From a checkpoint of a small image classifier.
Model: 64-pixel images, arch resmlp, layers 8, width 384.
Training: soap at rate 0.0024, 32300 steps.
Data: 45211 training examples, 91.4 epochs.
Rows from block 2 of a small image classifier, named by matrix and row number. Rows with one number belong to one neuron. Each number is 128 + 32 x the weight over its row's rms, rounded and kept within 0 to 255. All counts start at 0. Numbers have three digits each.
After each neuron's rows are labels from the 100 images, of 14976, where the neuron reaches its highest value: "peak at" is the part of the image that holds the peak. Only what is clearly more common there than usual is listed. The data: stained colorectal tissue patches (NCT-CRC-HE-100K). In brackets: how many of the 100, against the usual share in percent.
# fc1: MLP up (model.blocks.2.mlp.fc1.weight, 1152x384), inputs 256-383
# fc2: MLP down (model.blocks.2.mlp.fc2.weight, 384x1152, transposed), outputs 256-383

fc1.589:126119075144135119169164194110128103104117134133098150144162088092158124156132151115099113157158175121132129160122131093171131126110171110159158119148127110091120157119161117135123153107196101213127151183089090117205148154087108108171134084129112111107108076138141109121131162057188101060127163083157076077139173161132146170161155126124107110192136172078181103123155163122126098196164
fc2.589:073134073076157129056126120148157133134142128105147167127108117076109163119159171124168095140126079143128145106155107140124087119155149151153134119087140129097189107176206095184129144166126133096126170131121152161175084096178116102138107096172121144126119080151113123174106166056151153136112177128133185119128201175158107148132123107121195172210118130133166117133145181125164152117158
peak at: bottom left (33 vs 14.1); bottom centre (27 vs 9.4)

fc1.322:105162154105147167084175087156128140155156035083085137091153082101084097146116132120162113091115144128134137103128108122138140106115138142114106168162124106116110114144132158114104134096107140122039073085147115109131150173137129155195201183122125135075208167087164150112143121177085120150134114121196206161129147152124154113186171088103137105117139167111085120194135140178113169113072
fc2.322:166098099108141081111142119110087154173165134154139211149175128171073111093113088113131115130130122114101106108120136145128130122091152149139192129141160125170125166179050179157182169090166088063148093115118142150120137123119124099096147132111168102183207146154102163124143111095158122152097122130138110152136101115176089113134102118054097140082112131123144148067083097095112209088121
peak at: middle left (57 vs 9.4); bottom left (33 vs 14.1)

fc1.677:142116125155212151141167121074154116163176193162165130098057131134152121133156086153122131127114167141122089161161102144112098115128116155105088084108115054111154079113113124191113190147143156093077129111158113114121221123067097114138169154131161200131148187053131106181109142120127086165097129070113156082136137180124117163098122172109156138169081116090115160137048165116133111140158
fc2.677:036145115145131158172087102094212100139119141138112112143133123121142125102164183146110099154138114159100174195161123093157124116079101166136057130154151108149158148095146140141153110175127136167144094108094188075124145132145088109152047113135093109141089194119137150122162130182174100151168102105105094135173122159092128136119079127125124108133178092069155131096083159125162119079091
peak at: middle left (29 vs 9.4)

fc1.8:097173136078129126139092141108094052088088108110192110137106142103105118081170134114109160101137144149171096083063203113118090135170128203125121118152071159132137139087143178020117090173087134170167126169098155100178126178083127109116104162152128084136118107124086135104118093169136166131064129142134123121124120175068086137142161101133084126115133104148162163087121123140152122108087
fc2.8:158166184162096217148163122107127150124103075123094110132155143128101142071147149198124168124113160084147110125112132066132121121150063122104128046149111106132106129092102131162130069098076112172106086161130125131130078143094130157088144160084170097054122120181132124090061171102133177085115116157133120103068094158118095199122165150068136151107148161143142113159122119139170115174135
peak at: top left (63 vs 14.1)

fc1.292:098077149095174105109114169153146127153188153166116084127105149123122114072143144122126098140171157095099210167158121088191100151160118131135100142138146133153176066137163103159053129152160097128129108152129161112061140131158175111102110041127111145164127089141145108100099195122120086151118107104132138157103090084117070148121104183122102170188167115137098128113118047124130154114144
fc2.292:088082064177162114112162093148127068151112169160070154097124080122161142037030132099108186163218183121097083112105127175137136123112103142110176118132175132185119157138071134118120131107100108140170132142136102133202131077152107073155086142098122144114150109166097140142099091083157124098182180108135128136111081155132161133124145121146143138098144129178106113087168139150062137087186
peak at: bottom left (43 vs 14.1)

fc1.297:166132135099133161145163160151134155149115129138118112162135151155171153156128132084081152059117118163163178155127117141120168120178120022141116157142093151115174078181108120155177158090138149103129139081143114155082105216121137115097061121091108149133086124109096116088120095023125076093121165144085137169170103082122170073132058107142075125151067109110158122152117175165120163094133
fc2.297:138131141133132113109139147152180155122149193127127124130137066152190118138113177112068152143125093164206148148083103172117106110077124107112117171082151149132078152090124117140142142167130167122147117142076153122164130142113186140164103122137108135063111149054106137108065097098136116155094110118156127121124162128164129115179129135140156074146112099169107146131154135144104151078114
peak at: top left (33 vs 14.1)

fc1.210:125192109144164115150148134125080135126135115099150121124119133108078108110117148189135088158141087132156118069132082115083125125114101158125204118107166161128092138183182079075136125146107121109146134127188159088162100129135106144163141152083098077144152190112114130165116152124146126145144139147142136072082138145113133173081115110156110176122126147194124099115145185143114166148110
fc2.210:077090164152142158123134127156114124184182120176065190130133091140084158148120150140131114180063119131156144109132062115166040130144155103107159070146134137129133175153090113108126136117102117114157129125136139141155163138141132045124187111106158138119114121117174110140123200169075126105144097129184099117123136125113123153087099073146138152072127141132173155093177157155125125124121
peak at: top left (89 vs 14.1)

fc1.257:078080180096123121120062172093164141144191124113116115103112097146142124132163097086152155126157142077142108144197131136145116113118117098118091147123190083126111157091163154142131133115175113142156114149131085163150117118148153077164208105171148158152143091180144163098125113161131093128097114084140114109074170166095121148113150157160066123207095186178202105157113073079098131092128
fc2.257:171096161105087136118154145158162129097204104125154132104062085062121083088134079070104130163109123185210140162177111110101155066116122095134165140126096138118146121118177181051137105170149150110087147148137089114076084138110171138137113069118163152102171117142084097128100118158131154129109127121114121131107178086158056092114097053118094064156106157157144112191156123088131142145158
peak at: middle left (32 vs 9.4)

fc1.280:053145069108122095121089087134148089124137185206117126100124148109130126068158123051105126135162155110105127143098121121171080183126075100058154132086059161184155117114157137114162128121136138097131116136164166097134136171114166121172082103151145153101115105148127138094096127138054159132108102123113143141114117103134059126172132140116147130131142104132133138096139107089138092107125
fc2.280:140111152170090171163172069085170109134073080100121123108089124142138142160070111126127144149164127133152071107156124169102133074106132119123067120125156178112100158140141120107088145125105161151166156124083123139131121068140040034072135131063157127101114081180141058146127069102091149092159100133099093109116108114120155117167156177055140112165161108062071114145089082068103105114115
peak at: top left (45 vs 14.1)

fc1.320:121130159112114103109149114142142165190111127054094102089108146097127112122183116059161102147112131108148099131129107145150146099160148099112111156126155161121126118095117162101134137136084147097073132176134076188107170082119146130078120162090075121094141077116179127134106145151179130119097160166185166139107119151136152103167124048096131103152151098096168139143094154087137123072165
fc2.320:092166140121215145135120127161118127139157167098100120087118114090081164184140155135106078149138156105066129110110090145118123188165159080121197131098133118129102143141060118150134110105070120102057131088155102112160156157144102099178101122144096217090115102103120130139172184108125128130096150205175174150163120146109142156139135166163092140095107098116146138145113134107144119131182
peak at: bottom left (47 vs 14.1); bottom centre (30 vs 9.4)

fc1.464:166160132122061107175118202167103129094089060122176116078138084102115123158112128157131160081115114158123119082127159115122053097146091112152095194151102209126178143104135121086143120095090117115168128136145113144190140128074112164075126155126101060166116087078089108060119111150149163138072120194159116110086127146121098115113121095130102109037157160132147159134140066107128099162110
fc2.464:148162185092133105120112106121151133108092163099085075167181136124098175104127128096143172128177104112164143121103146153128092088116117116084104178116110141123111147111106155127072106159133111136091126132086167151151085134106201148114125149104107066129121108121109194081099130072147158073093110118056097070078130198154136077074106146115126137097088114151177139073129108065120153096115
peak at: top left (57 vs 14.1)

fc1.523:143150136176149182111167179086105134092169124095139146159136110129122125119104085165142166106178047062128158180158091071141151086125108101153155117156122125142071119097115089162147159117139132164159123147128159164145098098182067075111145181123105092069118120145137116085131161086101163070040100044189127143150184162066164131124141134124118148122090104113118121188137116142166155094136
fc2.523:117144130116091192085088175123162110133143095135175185076114046137103173087096119133063134116144088154184096156115144125123179135125129121124157137162109125163088138159166105101105118149086167172070147151150130180069122098136115086112129147149178178135233193127142069167111201104153123114187092110133099093115159119142155130077074118159176126103125142089109107127124073089149104129135
peak at: bottom left (32 vs 14.1)

fc1.328:198104116210144141112118049156077158105147158084117161133123125128075107163180161072110090074131138149140132102194160118156101078143248110140151131135129136067137169085117115059133152133113160145078076135091098067137121110111122093173151165130157138176100065083163174105139121127159125072133126159189149193170133120136162115144143097073124092163172135075166126078084103155090179157148
fc2.328:152174142135145095104127089118068124140148092142169135133129132112096118069140161090121140117146153093074108113138110089135164160106137074083167177112174120096186133070155131207110183117112113099128172156136134114181136110123095152150103131119115185087124110094132160105162151039101114154112124159186136138080082085100085086143155093161164184130084100153090084073139089147085101101145
peak at: bottom left (44 vs 14.1); bottom centre (34 vs 9.4)

fc1.563:118117148108130171089144143123119108142152076171147100153072109109120096122124161104125156146091146166139130104183119131172093137139155056183164200114186137103131175116170151151091146079162061107075132154169118131107136100174153134141141103127118156102086108126131124134122091165135109166108126144181122134162111133155115100081149183112157113137146209063134115128115150125086155114114
fc2.563:109143108077039088178162167172150155131160097175181144115068098164108073055131106124099108147111140138170064157147082160152160123089125128115224145150108132163175126165110150106147093096151098120097144138108103133057138141185173041154145085132146181153094135162134134142074133171129154146111079154120136215121170105138091149143061073109111190147120154147117124094112176118126131130165
peak at: bottom left (37 vs 14.1); bottom centre (25 vs 9.4)

fc1.310:117139105159155138145137079126110165121081108114145145171136123125102115130107129117110095199158131125126139110192077127161144082133126076158141201134201122129157180139161095106121119153140086173165162141209149069117162132124091137123130147099078104149099081076134129141105159150102117174121120102081110093070155188133102204131128141148122177134106175107064159101177155124092138108070
fc2.310:072111114121125182118136145122097097166162080154152155105100164126138137181122178116147072194108174104117130131105093131157136126080155096107135165119210142213165171123146173128094108104148085137108090132166116105120142066114101068119118127048136112178165135149125118195129184162143083096143093144111161091154188150179166149032121123143107187089146141116133122108159129080084133172134
peak at: middle left (34 vs 9.4)

fc1.439:081185156163140128133103118083169107148154156161125110132133137047122154061100126153094145116170108120189134144113153181174185110157147060103171109132130117120108097144082142116142134133124141138068138160123135107191105131117148136149100107146117138119115143162146081158099178093153124154116215121174159068165134121155131136136115109180116147196135100123163126101210193080119200152145
fc2.439:096175179126124108132150083179124108147106133126079130164130088128097177113133142101136104152143022132125107095139098161167160155150115108114133148158096163143086170063080172148060139164154155125110114077117193078115134133117141067170157143134091218156093113128134131129177153094124160120103139165163117094075140125157143080082188106153165163083140090107148074123150137112133130106091
peak at: bottom centre (30 vs 9.4)

fc1.227:149126102098134144137133148126102114087090100168115113092076140073130074145120181127107137189148148085118155106160152129112092169107118124130193114132109124218105153118121057148127115100141132132084128115066131108070199113171171066101134099125076109091119096103141110102079177160122149124070136145166109082090184107146193134064112154146089142144135120110138189099131173132125087134161
fc2.227:169112085143082145102122102106154127058071135141098162082096094116145119132119149125120165091152069104127124108143125167142077105195078111146183114064105143129152177162141076099144117188132132148146148177092131124103144111120123071134094143101125144118124131149125104106158111121232161104079156120131160077107163115130080141103152161130177164081120101094175092107157185116024163122153
peak at: bottom centre (26 vs 9.4)

fc1.41:083105126136137141129128087192089059114116168094104075139158165156136159202165134140092138161137149133097169197089103133158117157120122134099098044144105154073131188112162089134139141113095124120160143048104117053067088146054063098122128156105146135111106080135152146126108185082099111145118128148096123167056174126090165143212110083130040149129101092110128136129117081120105129147109
fc2.41:135111100123164149155096172060127156129151162099134105158193155147156125169163109137120144091105136122123104153156165131114185065130149140138056130164116126158147213112147130178110084148109180138105147107161145101107155083150157142075117144174142120149117118128151116179193206188128156119109135091110161167113103150065164158183097084057165096106145162138183138132100114136121159130125
peak at: middle left (28 vs 9.4)

fc1.733:097179134139144127156150129142166121137175129094137157130103101116136124099148093091094144076132166128160102177162127115172143101151179116137095128163177105097115192125126086146124102151127147159147138168099073084189090174120147111175184117164183170107116165171143141088186160129166133101148133120125147218155134093097097151116128150134126126178132137160186116148096096058154181133105
fc2.733:130149110113144120176114108131093147107146134106140135083122136086133112096093114133103101115122116158160196069230105099155145091172076115131113114204104151101169141089181158082063125107115135117130088164088106099131118132063200110129145081105169168107150063081126123140100142172140100101139172129101091166094118132185104095144109100154123122157138153158131092210173098147147191099095
peak at: bottom centre (39 vs 9.4)

fc1.244:112191113163136121161132144162124095081147132137147141097167113113057104118108132167148118132161098128138133104131119122100159152114114164125180132124161138123081145166188121106181127123117154107126146092165112069144100109130110177212153144109122124103153180102139107124098133147143148161108146172152126115127142139130153149102140128156124162111162140176145068144143165140101211164087
fc2.244:098115157139124174131108115137095112175179162145052194120132092126105145127135161139130125190093145135101109061175106175169015132125160147125147095178153176106097139148121107099118189131132125078204132122089158106145143133146129061142195087131156146081121122103194098106138146120096125135114131139152103127128117112073118141107135095117145165119126108153133158062149141140120163137128
peak at: top left (62 vs 14.1)

fc1.155:137136139137169117114166108127086079125176136125123148105108103106139129136154134068129061148136102178070154157175163109171044081142126138089126083109175175141112128141057137127142150092079148170071091125138151154102141138109196121128137153113145123109157159118178178136140115096115157145108189189140128132169135095132148167064096121088113145144215142142183096137145118136173156144095
fc2.155:068159136145152156132070068084094086127130150092177148156139143157126145113128148111118133170134130109091152119127116119166176143141114094179104121115127106191118113050132134149107151180176143105073086147143194163143116120124111154152163156092175140160147111131152151156171120109128102138096104170164163188145094159114126145059158127085140143163095149127149084125161126094108051150132
peak at: bottom centre (51 vs 9.4); bottom left (38 vs 14.1)

fc1.377:144108199146150118170119158108127141121141126167120196123125095158068217104092081146144120098162075130144142151108138051135154141082095089091109157101225184118088173136157084057160115162086123089141148091116147129114102125065129093118124144146168174149191181156131121127160153118120107105079114130118135153184180103132122167172161151084200132131151125131141106103092097175136136141150
fc2.377:134151139141109182149134144153102132126080085122129138090141117088107146140124097121156154141193133139137157108153123151156146079181086141124106124212127101088123083195129122146063118112127081045094104135158137099132126135158088091148146161120136162124101171124195168138085218175089133136145125066172152123087118124113094055143154092119107114110131088158120133199127166177156143168159
peak at: top left (94 vs 14.1)