A small image classifier, trained from scratch.
Model: 64-pixel images, norm layernorm, activation star_relu, patch size [8, 8], layers 8, width 384.
Data: trained on stained colorectal tissue patches (NCT-CRC-HE-100K), 45211 training examples, 91.4 epochs.
Rows from block 3, named by matrix and row number. Rows with one number belong to one neuron. Each number is 128 + 32 x the weight over its row's rms, rounded and kept within 0 to 255. All counts start at 0. Numbers have three digits each. After the name is the row's rms in percent of the matrix's.
# fc1: MLP up (model.blocks.3.mlp.fc1.weight, 1152x384), inputs 231-307
# fc2: MLP down (model.blocks.3.mlp.fc2.weight, 384x1152, transposed), outputs 231-307
fc1.559 149:123125085125111101110135088125123163169097051103108171140181122136141104165119099097160113158150111171146116134174128135122183103144168131122128125132129094108154128179135124083172135153104138035137203114153099161134103089114124179
fc1.560 023:097151122131138144109100131113122149133130140128098065134133130139084111116128133130140176055145134089110102036072075090184172128104085138098103100127108134150137125093124119075050114189159043127114097109092128127161135167065057143
fc1.561 089:132052077140137174141098140163129115141131106097131104165154107130111095149144132115094134187114097093111143066135127146132151207121165152159121147082100162139146137119063125116168108145146117086114122145128113146105100106105144086
fc1.562 046:172125150166161169120102187141102139174112106112076133128146157126124048136131091130158129148136087074123077093125103136064170087117210108157102090142163127181153134113074140119068118147165143127147073087170128092153148118104105168
fc1.563 011:140163143125134171136117053111114120181081094071165076092131146175130105126103127065155143095119095128126111103156104124141122096121131165136164092138117087209163120128166099152131138135124097119119148108140098099108140097105122108
fc1.564 097:159111061150151163104141158094097054168129120152112127172151136180133091084138121168106118072153090131080075093158189134172088143131135127159147115099129114139113105100135115120087098157177188172116122114126131088116158094119079129
fc1.565 044:112144134134102125108165097146151124143142104082079098151120117131119092155144137087177192131109124178126189113129124146108099137116158193091086098107126080177080118132114110148137105165126069117088149097147156144127159136109126152
fc1.566 014:130130119132149079102106099106128125175182121118072104092105155159104050112114113107136053096071143125115105127098119137110100091180165095080081146187115136127145141147157137100135102133151133081101127102111124116124151159078081154
fc1.567 012:156124115046123188086106157108147091136099070147123150112106108153137096157085125106142157132133127141128152097146114080125153126186161087144160105060166142124131132122115112117124153116193122079109149044102097121123128121029130147
fc1.568 016:155143122117148092099134156099109104151124141108146115146145058122071081127127081127184116145150214165145058104101096170162137156076160120057159164088138136114134143107075156151171139133145097087112132063144077119132110140065127118
fc1.569 030:101065114165072137127149170196162156177127155130129182107150096121121104093187077134127165076103132139061118097107096163133066144081102082082110121201087204101106175127116115109090115096167079128163133119127070139085137134100174101
fc1.570 058:150106112132108139118169152087125112154130086084133098152113106150165125119143127128116108141170151117097149132125123151082102136029159116066051138091165140105048108182126130197082122155137104074090106161168134120136126149051156112
fc1.571 043:121104121164142068119116120115094128158116121085142147114091093130127123150162183114196146071162085159182093113181111089140109125170145064163052109134144175125084130169121121109106150104181121095135110116138171136139068152118048135
fc1.572 012:179116105086103093120090109153136117155119124125182141091121070151108056092186157147124097141159122078079128126107138099111160160088207144083194114121178172094173148116112118150113168137143123113114143075205111107167130121102119141
fc1.573 017:205099140088139154165117096092085125160190109153101076116109109113103063145099133140131093103110132124131081104101178167170125092159143143058104136125139131086103137091117113081135115156155098096143119104091146137107157133134090165
fc1.574 018:162152107105225135093140133124102116160105105150090121098091100157113077141141131120186187143076093124085081146152108104148108153137148213080160140103135176114116094089173138138070153086133127073122127121148201124052109127093120120
fc1.575 030:150136076082110100128117160160172139202112100062058109097179119134142119179154105138146148085100184125108141097091146086166141151121144190152136143050108162147114143153169093133108128134091105107121167098161181140073109152096169146
fc1.576 030:123117083151109112091108158133163137139111115080095091132073117123096088069100123123134146098073134136086068141153119152074126182106114094118127121154104175139151143128148127125114130107173136085116163083105185142133084102088141085
fc1.577 013:166097117122090162107138167147145087160092124095141109146119116165079058119158139141123137105095109096075167089174171082154154145150195131112099124150061190118147129119154133118133137140135137135135157113131099175123107202024117114
fc1.578 031:127120089116151153127102116117127073115121128105138152159143141128171091100187160098137123151128097132147160116129053128032122200111133149108111109061088144103133075134148123134100133112141067089124155111127150099108141086063140090
fc1.579 251:111098127120136101084096140139102171093160140129129148128137133135101165136129116076193096120155081034116083124139109216146066106085083133105118113084102079105169120097092191171081127139076123156108114188145099118094110142091138119
fc1.580 025:140077095148153091131128151113129165116151117178130095205132127145117116133188123149164140115094104085122048087128188185156091130147138070161128166100098195156150137144129125140140156080112130181137084105141112225154110157083087128
fc1.581 013:144122103135108158123120181134105154141114102127145087070112157108109070160125074147130128108108138109118107105160154107132087137102180173145128096102080097121161138156183100137057095124152118081116163120158109157146125138105084084
fc1.582 199:132123114156182070095141121164174143192111099132091100153106074120120085208112155131099160133115157154101143119137126131129122154156146137154109095112101143085160107141116151090152162209160149118128106131148140114165091135093135125
fc1.583 043:140126073151131058086069126145148115144126172133185152127110143132056120113151130102175190140145127155102077123104169149143105157107148122137117140142114116146173090074142094082120157097144148153183107087150136096165134116056108142
fc1.584 013:188139098133154125154132198108073163139148140086149071119141130113124056139130143169096119131149124056084080059132117148142109097104120078120130100157122118103153133179185169139154156152155181112095131081144177123081142179082188149
fc1.585 027:168120109145122160086123106119138097162119120062096111149118098075061092197137128120155144127129118101062100087162178096119117123178123148162179098049138109110133195073149041102139145120171137129114110080107138132079128139049079144
fc1.586 062:165129089111164108092109131119107113163146129109116103150109116113096129138157110109119111138129082185141137088044131104120091106151157121159128116174162181132137110120093151126168118126109079146075103073139088162170195142079147154
fc1.587 127:118149076156111128123182125131123140153110166125123152146043091178135108183131086109186157077077132134141060138147098163150189113156137100163122107133183126160154140064143143111120068095147128160155075171219113128101086125105150100
fc1.588 083:129066107155121109097053067134110142144114072159093120095131083162154118134078120107100153159104187127140119113104160152058066064120131133159143099142087176174117159147102051159142147085118115163104143149174118125126080152042143124
fc1.589 010:202076135068118092095105151160133107130146099165155119069075129125128082115161099178129122120132090083086088145074091099137152109132209136163141125103104136138134143140179147167122137142167141135075176090165143109128097110067152110
fc1.590 123:151112108116168120111114146122084201189115135120084116119168114097131106067169114138135175118143105099142101150127117148107114099108159138108144105144174146146142138159119108145181172119156082136077171039150150075125088099100132179
fc1.591 028:151148110097133122142087139166086175176148148149163126153137123151117080184172107179157132108151170077132103084142107073018121087152185134091097118088161173101139160116111097123135091110108084143098137039105114103080085099114117143
fc1.592 113:113108087138096160071115119114098135158127128147101169081150160118154097212132098119066159175119081130128145093146100116183106147145100130126119164097092138206125160110165140115149098158141115117102143070170178141117086140138116167
fc1.593 044:152085068164109152089120107111090090103149057064083086185167152125138148128153118149106169116081124103082131062157216127150074126177178112089155110097119158144154100158145170098161147133141158097079160039191116123075136116133127182
fc1.594 010:141155072147122166069128125167089134108124124136123090137094109155087073125155110103159146141104144093109138026135066107131083102101177113150106098133154157118109184129075186127104136124167132159102159125139134130157151160048137159
fc1.595 079:068166110114106059087097137101041132166134145140123082168076100102147057128104135158126098135134151125139127094147120122105136139188160120083171128117135143122144128094168110136147149150152152141122168039136130091073124092076096142
fc1.596 309:152131091081136138087108155067123137092093114085176156135133103093079189154049165067090171193138182153077180147106141115116068143126131107129190087130100116135167092206114095135099102094131106136104186121153098130088149120117117138
fc1.597 029:172079133159171102110117171125072140117087117097166117140097150134101054150099099139153079124173166115083129060116181130085076127110104138086107109104108145132158191178159102086145161122084136139095159136138181159105161108092098103
fc2.559 107:186103167124102127068107174076172128075144112143152092068157183131119111123178152136104150108090095155107066118165097203100163139159117124159131110127165173128143143153155149152124071167142172131167109122124040155149178096113095155
fc2.560 079:177114206164085106090119141106131094068107139113158130088137202123091132113201138118131170109082096133090094107130109149117175128151110123162153107167142173099093113167145159096107095149152181104151086136141076156121156096127099165
fc2.561 095:139116199129089098097098110089151105087082174102146129095164175138128148104183162113130159144087106141132109120116093175116147157154120120142111096176154164122088104162161135106101123126148199112168121121149086157122144105140107141
fc2.562 082:166114216170103106077121141090128103082110130092161124087162204120100139105187136116125171119076109149096116123125103154103179133145102140188159097166149178112086119160145143108109104156127187100164092126132086149127152100131098166
fc2.563 079:170114205163096107085114138096127094071106138109153123086147203123103136111200133122136163115078098139093100106119110150115174122148111119166163100161150165101093109160147161101102100151152181108161092134129071153122151092132102169
fc2.564 105:147095195138125106075117142097143089071096117093127140114137218104124131123200128115119163112087087162092078087082139189126156128160118127120144112170145140099091096178165136116138089113129149122158105134101056155102135077154080169
fc2.565 083:175142210175084114077118154098129116072114132123145118095130206121124135107200129125134147112072102145092092113104111174115177123134099124167156099160152175109096119154127143104103099135140177136137092127116072137135151072129098176
fc2.566 079:172112204161092107084113135097127094072102137110155126085148199124102138113200133122136166116082099138090100106121113153111175126149112119166163099163154166106091110163143163103106099150154183102160091133133070153117149093132102171
fc2.567 079:174112204158097106081113138098125098070103137108157124088144200124103137110201135121135163116080100140092103106121115153115177123148112120165164099163151166104094112163145164098107097153155182105159093132131073151120152092132104169
fc2.568 079:172116204160092109081113136098131095070106136107155127086144199121094138113201135119133165113084100140095103102124115151114174125148112118167160100162152164109094109161147160098103103149149180101154093132128075156122151088128104168
fc2.569 082:172121218164097109079117143091128097065104150109162126090150192121090137114195138114137164108078100145083088103122114145102173121144110120164164113160148166102093108169141164097098101148155185106151089132131068151121152090134106171
fc2.570 085:161127239155114118104107144111131118067113145107146130069147212114077150098183151127122154090078093147111103111113089178116180112170133118156164120149149148110084097151144177104101080140141173115165092114127090147150160096147095165
fc2.571 080:161121194166115104085117138081132091076106130109152120086142202124105136113192128117142162101083082136107112093117129148118184120143108132152153099167150180098099103156135144104100090152152186109163083144136077151129142081143111168
fc2.572 079:174114204163091107080112136094128095070103135109156127084145200126102138112200135121135163116084098139090104107123114153112177124150113117166166099161150163104093110162145165099105098152153180103158093131132071154119150091133104168
fc2.573 079:172112208166096109083111135101129095068105137112159131087150202128102140109209133125136159120082096144094102116122114152118175124149113120167163096163151161100090114160142163098106101158153189104160099133131066150120151092137107167
fc2.574 079:173115205160093106081112137099124094073104136111155129089143200127099139108198125118135161117080097142092094099122113153115174128152109121169161101160152167100093107167146161099104097156156181105157092130129071151119156093136104169
fc2.575 080:188117214159084106079110134102126099070093135106159118086148202129101138113200135116135164124077095141097102108117108156109177121145115121174162097157152161109091121158143154098119092159146179094161089135134067154122148095132103163
fc2.576 081:165114205158105116089105139099128088069105136106152124098138191137111135119206134132138167111091106130108107105117106154116173117147111123158170099159151163105102111160140159089101092159159175097157093127129066150129148098139105170
fc2.577 079:173118209164096105087112136096125094069105138114153125081147202124103133112201139125136163114082098140090099105125112152111178126149113126165166102163156161100094108163143160101106100152155184106158095130133068153122154092135104170
fc2.578 080:157108204171090107075103144101122099072099132113169121087150210133107145112203139123133151118079098129096104104133100153108171137150112114163166102152137162117097109146139150091109095149151165101162084123115066153121154100145096172
fc2.579 146:138081189126117121103091113155149133071103144154138116110141135123150102129205152093132168084125176139083129106077074110146121091119126064117166122151139120107142131099117193134064093150136123069104104111115082178113147129166114114
fc2.580 079:169112210163093111076112141099123094072098137109160123087151207123105137113199127120135165116079094139087097108115124150117173123150112124170161104161148167106093109152142156096103099159152180105159094127125076162119152092135100170
fc2.581 078:176114204161092106082113137098125093072102137110155124084148200126101138115199132122136163116082096141094099106121115150115177124146111125165162103161151166106094108161141163103107101148153183103158093132132071154120151094133102169
fc2.582 165:173143162119126083135077175065133131062114168111152089084161207113141177085235103117114142119061103114177128104079099130116111134097120134149164139120107135126127092126139082132119138173060139120142147160158106164078148084151074160
fc2.583 082:170103206154101098084108141084132091078086135115173121092163219131100138114200135111136150127094118133101102118114114139125190120143122104172165100152144158110092107173137160105124086172150182094160100151134067154124153074143095157
fc2.584 079:174116204159095107085114135099128096069102144110153126084148203125095141113197132123135160119082099140087103108119113151113179121152111116166161097162150164103093108162143164102104098151152183107160096131135068153118150095130106169
fc2.585 081:161114208164094106085118142104127090063104137116146128084154190126101137105194141117151164112077090137094096107128117147113167115146113122166163109158155168112089108162139168103110097154153174099161097142130069158126159096131097165
fc2.586 086:186121219160103110083116155098128108068089151103166106087131207105097124103176136111130163109103086162078090114104099141116182126140107127158155102166161171107106118167137188107119103164133147107162092135138078143111151097151094158
fc2.587 114:153104166155130091073182146101123101075116159115141112078128197136113137147220139158115140096053095129139073134127107201129192152155145144145125090126141167144097089153168139097121104148162163085143155124114082122116152054155098170
fc2.588 091:157120193175117100077115111103102086078135108128162107106126191112096143088202150115159159113115105128117108087144127166133168127117136097188157076165152151120107130135144152109122128145140169105126095114136060145105128073125073173
fc2.589 079:173115204163093108083113135098128095071106139111154127087147199127101136111198133121136165115082101139092103106122113153113178124152112121166166100163153165105093111162142162100106099151156183100159092131129068155119150091134101170
fc2.590 114:151092196186112126127098128084162085095127134143123130081153149129072145130176115122157183143134132116115142131107114216081141135129094124171159076114163185069094115135128197131095117125127136091146166149116076132150144115124100136
fc2.591 080:166113209167088107080119131087117102070106132107157130087153209122098141116201133120141161119078104141094099101127115158109173131155113118157165099157148165090094109164147158099109105153145172110145090137132076149123153080132105170
fc2.592 102:142128187153122125071102144102162098048081142097127080139154179114091131141177108077149172102086095142075115109126081136104187118173093126168147136152122151082112098163117192067116097112138128103132113108164059155106159064146088144
fc2.593 085:152117215173100109091126134103130089077098145107152126084161215112115132097178129102136148115088108127110109089119101156111179124144107120167154120155160171132100109155150162087093087145146168119161104142150048171134155075141088170
fc2.594 079:172117206161093103085112133093133098071101138109151123081146204125104136112199134122137157114081100142096103105120119155112181125158108120165166096167147161105092110162139161096104102151145183107157096135128067154120151095132102173
fc2.595 093:173120214145109083106135136105115096067104148120155109070144196102106130073179143116169148105085112141085130094100119142158152115129100106174170087143139140076100116167105156090107105158146181102161132136125084149140126070120121172
fc2.596 219:090171130176070110164107202102116121113177144141102153142101106127124103079190121077085111086110062117130209146065113155129110187105134146152209087153125193119159137104132141119122187092145125192145070097150147149131149093123095140
fc2.597 079:177112207160090104089113139095125092070107141113153126079146200119103134115195140122135161124081100139086109103125115151114188127160112123164163096156157158104091107159140161098115098148154175104163100131121068147128150092140101172